{"model": "sound classifier", "dataset": "read English sentences (LibriTTS-R)", "train_examples": 15625, "gain_aug_db": 10, "time_shift_ms": 50, "n_mels": 64, "activation": "elu", "depths": [12], "label_smoothing": 0.1, "lr": 0.0047, "batch_size": 128}
Rows from block 6 of a small sound classifier, named by matrix and row number. Each number is 500 + 25 x the weight over its row's rms, rounded and kept within 0 to 999. All counts start at 0. Numbers have three digits each.
After each channel's rows are labels from the 100 clips, of 14976, where the channel reaches its highest value: "responds to" is what is common among them. Only what is clearly more common there than usual is listed. The data: read English sentences (LibriTTS-R).
# conv: width-5 conv (model.blocks.6.conv.weight, 128x128x5, each kernel summed), inputs 0-127

conv.42:543483463473469486495457477482534492460492483501479496471490493484497473474525480484505489480479485496518484534451485505521492465451454452490473491521541513528552460492482482479499477453496473480498498477496497492481490478515470477482535485492494466453529482501478454477447464494523531544460491542471478535492477522482487490492487491492497482530476474473494494455484459498490513531492
responds to: voice: female

conv.47:480547524494507503500477552507504562477498505506512501470545445511494507505482513542525504554505512499505509498478510509514554490468488478505510503511458486473452507538508509501521483470516506562536508514494550506511503489507503495509493512498496488465473512493553471553474493526518507459481497462487516485558514508513503546551506541501539518480494506491441497490508481496542504469501
responds to: voice: female

conv.85:498489459466454493503439488485495493461495474506476506445489471515489470473496462489497513487482496481498513494447495494499492459451513448493506516494482481487502445493473512474493457435508468489487506480489494526499508460494461471510495474491477462431492500481490455489441457497499494482453496487461513494493481497519493491493473491510492497494466463465467492512513445495492493502507
responds to: voice: female

conv.71:466475494520512498502531472494458451538477496495484504544478559507477510507495484475467504470503489486478506461550490480473459519546501549482505506488496502496476515479500503507475528533488509464471495486478450507472502520483519517505465489478500532537486471500472542470556519489456457501543473493527506470453485487507498477460485472504466483484517510522565478502504526501481483486503
responds to: voice: male

conv.127:480546524494506502501479553507506561477508506502512503467537435515504506504484516543532507556505509504511513501479509508520550491469489480510515508510465490478452506532506513498526480471511506565531505514504548509522504486512501492514495513507499489466477523497552473554475493521520511466482509467488521486556513507517502538547511537505545514483496506493431506490512483496534509469503
responds to: voice: female

conv.28:454475524508516505500512479506453462520485509502514498539472551499489513513476512476464500473510510501462500457526508473454467512522470526488498499454457500476443518478511502515471529517506511468455502514489463499477501525458513519500456505487501513517462475501481519478530514489469456467518476455510501462464514456500505475470505474500464515462505514506557488472501510500479461455501
responds to: voice: male

conv.40:456475459505498486505528467477471477548486473480436511531496506527474491491515446478479519468488459463497520474532467503494484521559493531472507528521517495515466498489473512488487509517449494458508481442474478520486508498505497509513478460480487518525503486490467554466535516479487477527525487517512515475480442520523487487484452493517474438507504495509508482495516521497486504484509
responds to: voice: male

conv.93:466468518520526505498528468505464457532485509500504496540476560494488521518482504469462495464514503498468494464538502470463462522537482537491490495476485505489468528479512493515468529534502519458466500504488456494475497524468524520492467502487504525536475474504469534468542524493459462491533480481526492471459504474493506480462499469496462503473517522518565487484494526501483470473497
responds to: voice: male

conv.103:458475527510518504500518476505452457522487509500513498544474557497489513512481511476463499469509507501463498457531505479452466513526476530490496498455463502483449521481512499514471532523504511462456501513489457500483500527460515517498457505488503516526472482503480522476537515490467456473523480462514498467460513457499504478468504476499460513471508515509566489479499515500481464462500
responds to: voice: male

conv.66:462463512514517503499521462501461457526477503502501499536474554499481514512482501462458499457509503494467499461533502472464463516530475532484493499477479499485462519477508499512464525525502512450462502502481457500464500521469517517497466498480499521527473463498465527461537517492460458485529470477519498468459502476499503477463495469499456502473511515513559481478499518499480469469499
responds to: voice: male

conv.114:447479524505517508501508483509449474516486512499514498530470539499492514515470514478466502477513510505460501454515510468453474512517454515490492501449457500472437518474514502516470525512501512474459500515492476498472502522455510518499451508490502507512455470501484515482518515483472457466511476451506499459474515454500508472476508474502467513453503515503542490457502507501475457448502
responds to: voice: male

conv.17:473532550513533506511500557506494513487506506462509507484478457518509524517477531542553517550517487505517517496499496484517499506476488500495528520471479545486443527478507519507538496487444528557482467510509511501512510501500517508521481513507541510485474511546562481564494507458515507484502509470506519483509508473520506475501518494519560479469522530519457505486516504509473504455514
responds to: voice: female

conv.77:458482548511523505499514485508454465515493515502525497538478555492496517515477524482468497479512511508462495458527509477451471511518473527495495495444453505479442526487517498515475530521510515476457502523496463497494499528458518515495457513494507514522468494507486515484533514495468458466520487455513496467466522447496505483473514479497468522466510519509562494476496513500486463459499
responds to: voice: male

conv.18:470465455506493491502534457484476460546491478489445505537482502522482490490512452468463513453489469473484516482530476500481470518560499528474504521515514492511478493481476509489475513524459493441495488452482462516486504501494496509509486462486486517532504486485459554455534511476486482523525490516512510485464451515517492476470461483510456448508505493510503488500512525496476494481505
responds to: voice: male

conv.70:514491522485488498500468496519506485477556528493520500485484438502567488493501538498521504502496499559526503506465505489529486481473472466539508505471511504507504484496506507502513499464494488506474493515567481507569501506516484490506507537560504473463505571506495474499463480494495503510469558506479503506484514473506499493485561487505522506499488489483438558473504471498493517523502
responds to: voice: female

conv.117:533491442472456491500444488483532502458490473504471502449497478501485470473509460491507503491480492478513500526454491504518501462447478455487492504518508494505536447499472499471500458439507470493499504474485506509489501459508467468498528471487485470433509489489490452488447459502519525509461490512469498520503475520502492498502470498502502488512473464472475488478500447497498506522501
responds to: voice: female

conv.41:494500557496504506498478510528493489480544537501554496483486444500554504507485572507523500513509518558518502493483523485522488490478466484532514498458489505490475504498521507508514499476507502519473501546554484500557499508507497492508491550548509489475486559508509479513482491500493495489484547483490506491487545460505507496488578490499528530482500504496443546467504482498496509500499
responds to: voice: female

conv.13:452476523507516505500511478506453463520485509502514498538472550499489513513475512475464500473510510501461500456525508472454467512522471525489498499455457498475442517478511502515470529516506510467455502514490464499477501525458512519501455505488500512517462475500479519477529514489468457467518477455509501462464514458501506476469505473500463515460504514505555488473501509500479460454501
responds to: voice: male

conv.119:467467506519519501500527468498463449533478501497494501537472559501481516512488494470465501464508496492474501463540495470470455520539489539485498501483490504492473522474505500509471524532495514459461497495482449503468501519476521517500467495480501527535480467502469535468544521489455459495535474487526502470451495482502501474455491465501464494477516516518564481491500524501477477479500
responds to: voice: male

conv.120:468462510516519502499524462499466454528473502500498499535473557497478516513485498464463498458509499492472497465535498471469459518533477534482492498482486502490471521473507497511467524528499515452462499499478453499458499519474519517496470496477500523530478457500465530462539519489458462491531467484522497472456499481498502473459492465499461498477513517515562478479497521500477474476499
responds to: voice: male

conv.94:449471519506514506500510472507451465520487509504511499535473544501491513513474510470459502467510510502461502453522509470457469512522470522491497501461459494473441516479511503515464526515508510461456504512492466501475502524460511519501455505490497511516459474496475520472526515492465455467517479456509501460466512463502506477470505473501459513459503513504549490472502509498481461453501
responds to: voice: male

conv.64:465468524518526508497524470508466460527487510503509493538477558492490523520473508469461493466517508500463492465533506465460465521533480533493490492471476504482463528481514493515465528531507519462463503510490460492479496524463523519492468504489504522533466478503471530470537523496460464482529482471523492469462510468492509482464502469494462509464514523515563490482493522501485464467496
responds to: voice: male

conv.89:517493463473459490499440492481512497450479473504471500455497490496473471473507463493504499492480489472509496512458487500510497453441450459479481501509506503505517449499476494468500461438509469492496504474473498506477499462504469464492512467475487471435506478494493445491453452505510510510466474508472493511497474511497490499497465496500499486507473465473490477453495443498499503511499
responds to: voice: female

conv.83:538484459474464486495452480479529490457489479501474497469491498488492470472521472485505491482478484490517488530456483504520491461448445457489476494517534510523544455493479485475500473449497470482497498472491495495480492474513469471485530479487491469449524481499481452480451459495520527537464488535473483529491473519486486491491480491494498480524475469474499490447487455498491512526494
responds to: voice: female

conv.91:502479480463478500495460473494482490494464499515501498544490535474456488494497486473465486471494512485478479474448500491474492477480490449489470482482481469490512481497510483528472548470520479471483509503458489501465495547480477522477489499462470453466488467468475480472451479498462463481454450486460476488490504485482500493492483492488461519492456481452537466495483462495494478525492
responds to: voice: female

conv.25:464472528519529509497526473509464463529487512502511493540479560490490524521474510472463492469518509501464491464535506469460468522534481534493489491470477506483462531483516492517468530533506521464466502512490462491480495527464525521490467505489506523535468479505474531473538525496462463483530482472524490469465511468490509483468503473493464510466516525517564490483491524502486465467495
responds to: voice: male

conv.23:502491459466454492503441490483500496460488470505473506449492475513481469471498459491498513490481494475498511499449493497498495457450507450487502515497483481489505445495470510473494458436506468491490506477481498523492508461494461473507499469484476463432493492480492453490444454498503499484454487488461510497496478500516493493496467494510494494496466461465472485507511445495494493502507
responds to: voice: female

conv.104:463478544516529511497520480513465469522491517504520492538481557488494525523467520477465491475519514506460490465528511469456473519527482528496491488460466508477453533486520492518469531530510521471465504521495467488488495529458524520491466511493509518530462488508479524479532523498466466472524486460520490469470520457489511486473510477492468518460513526513560493484491520502489461460495
responds to: voice: male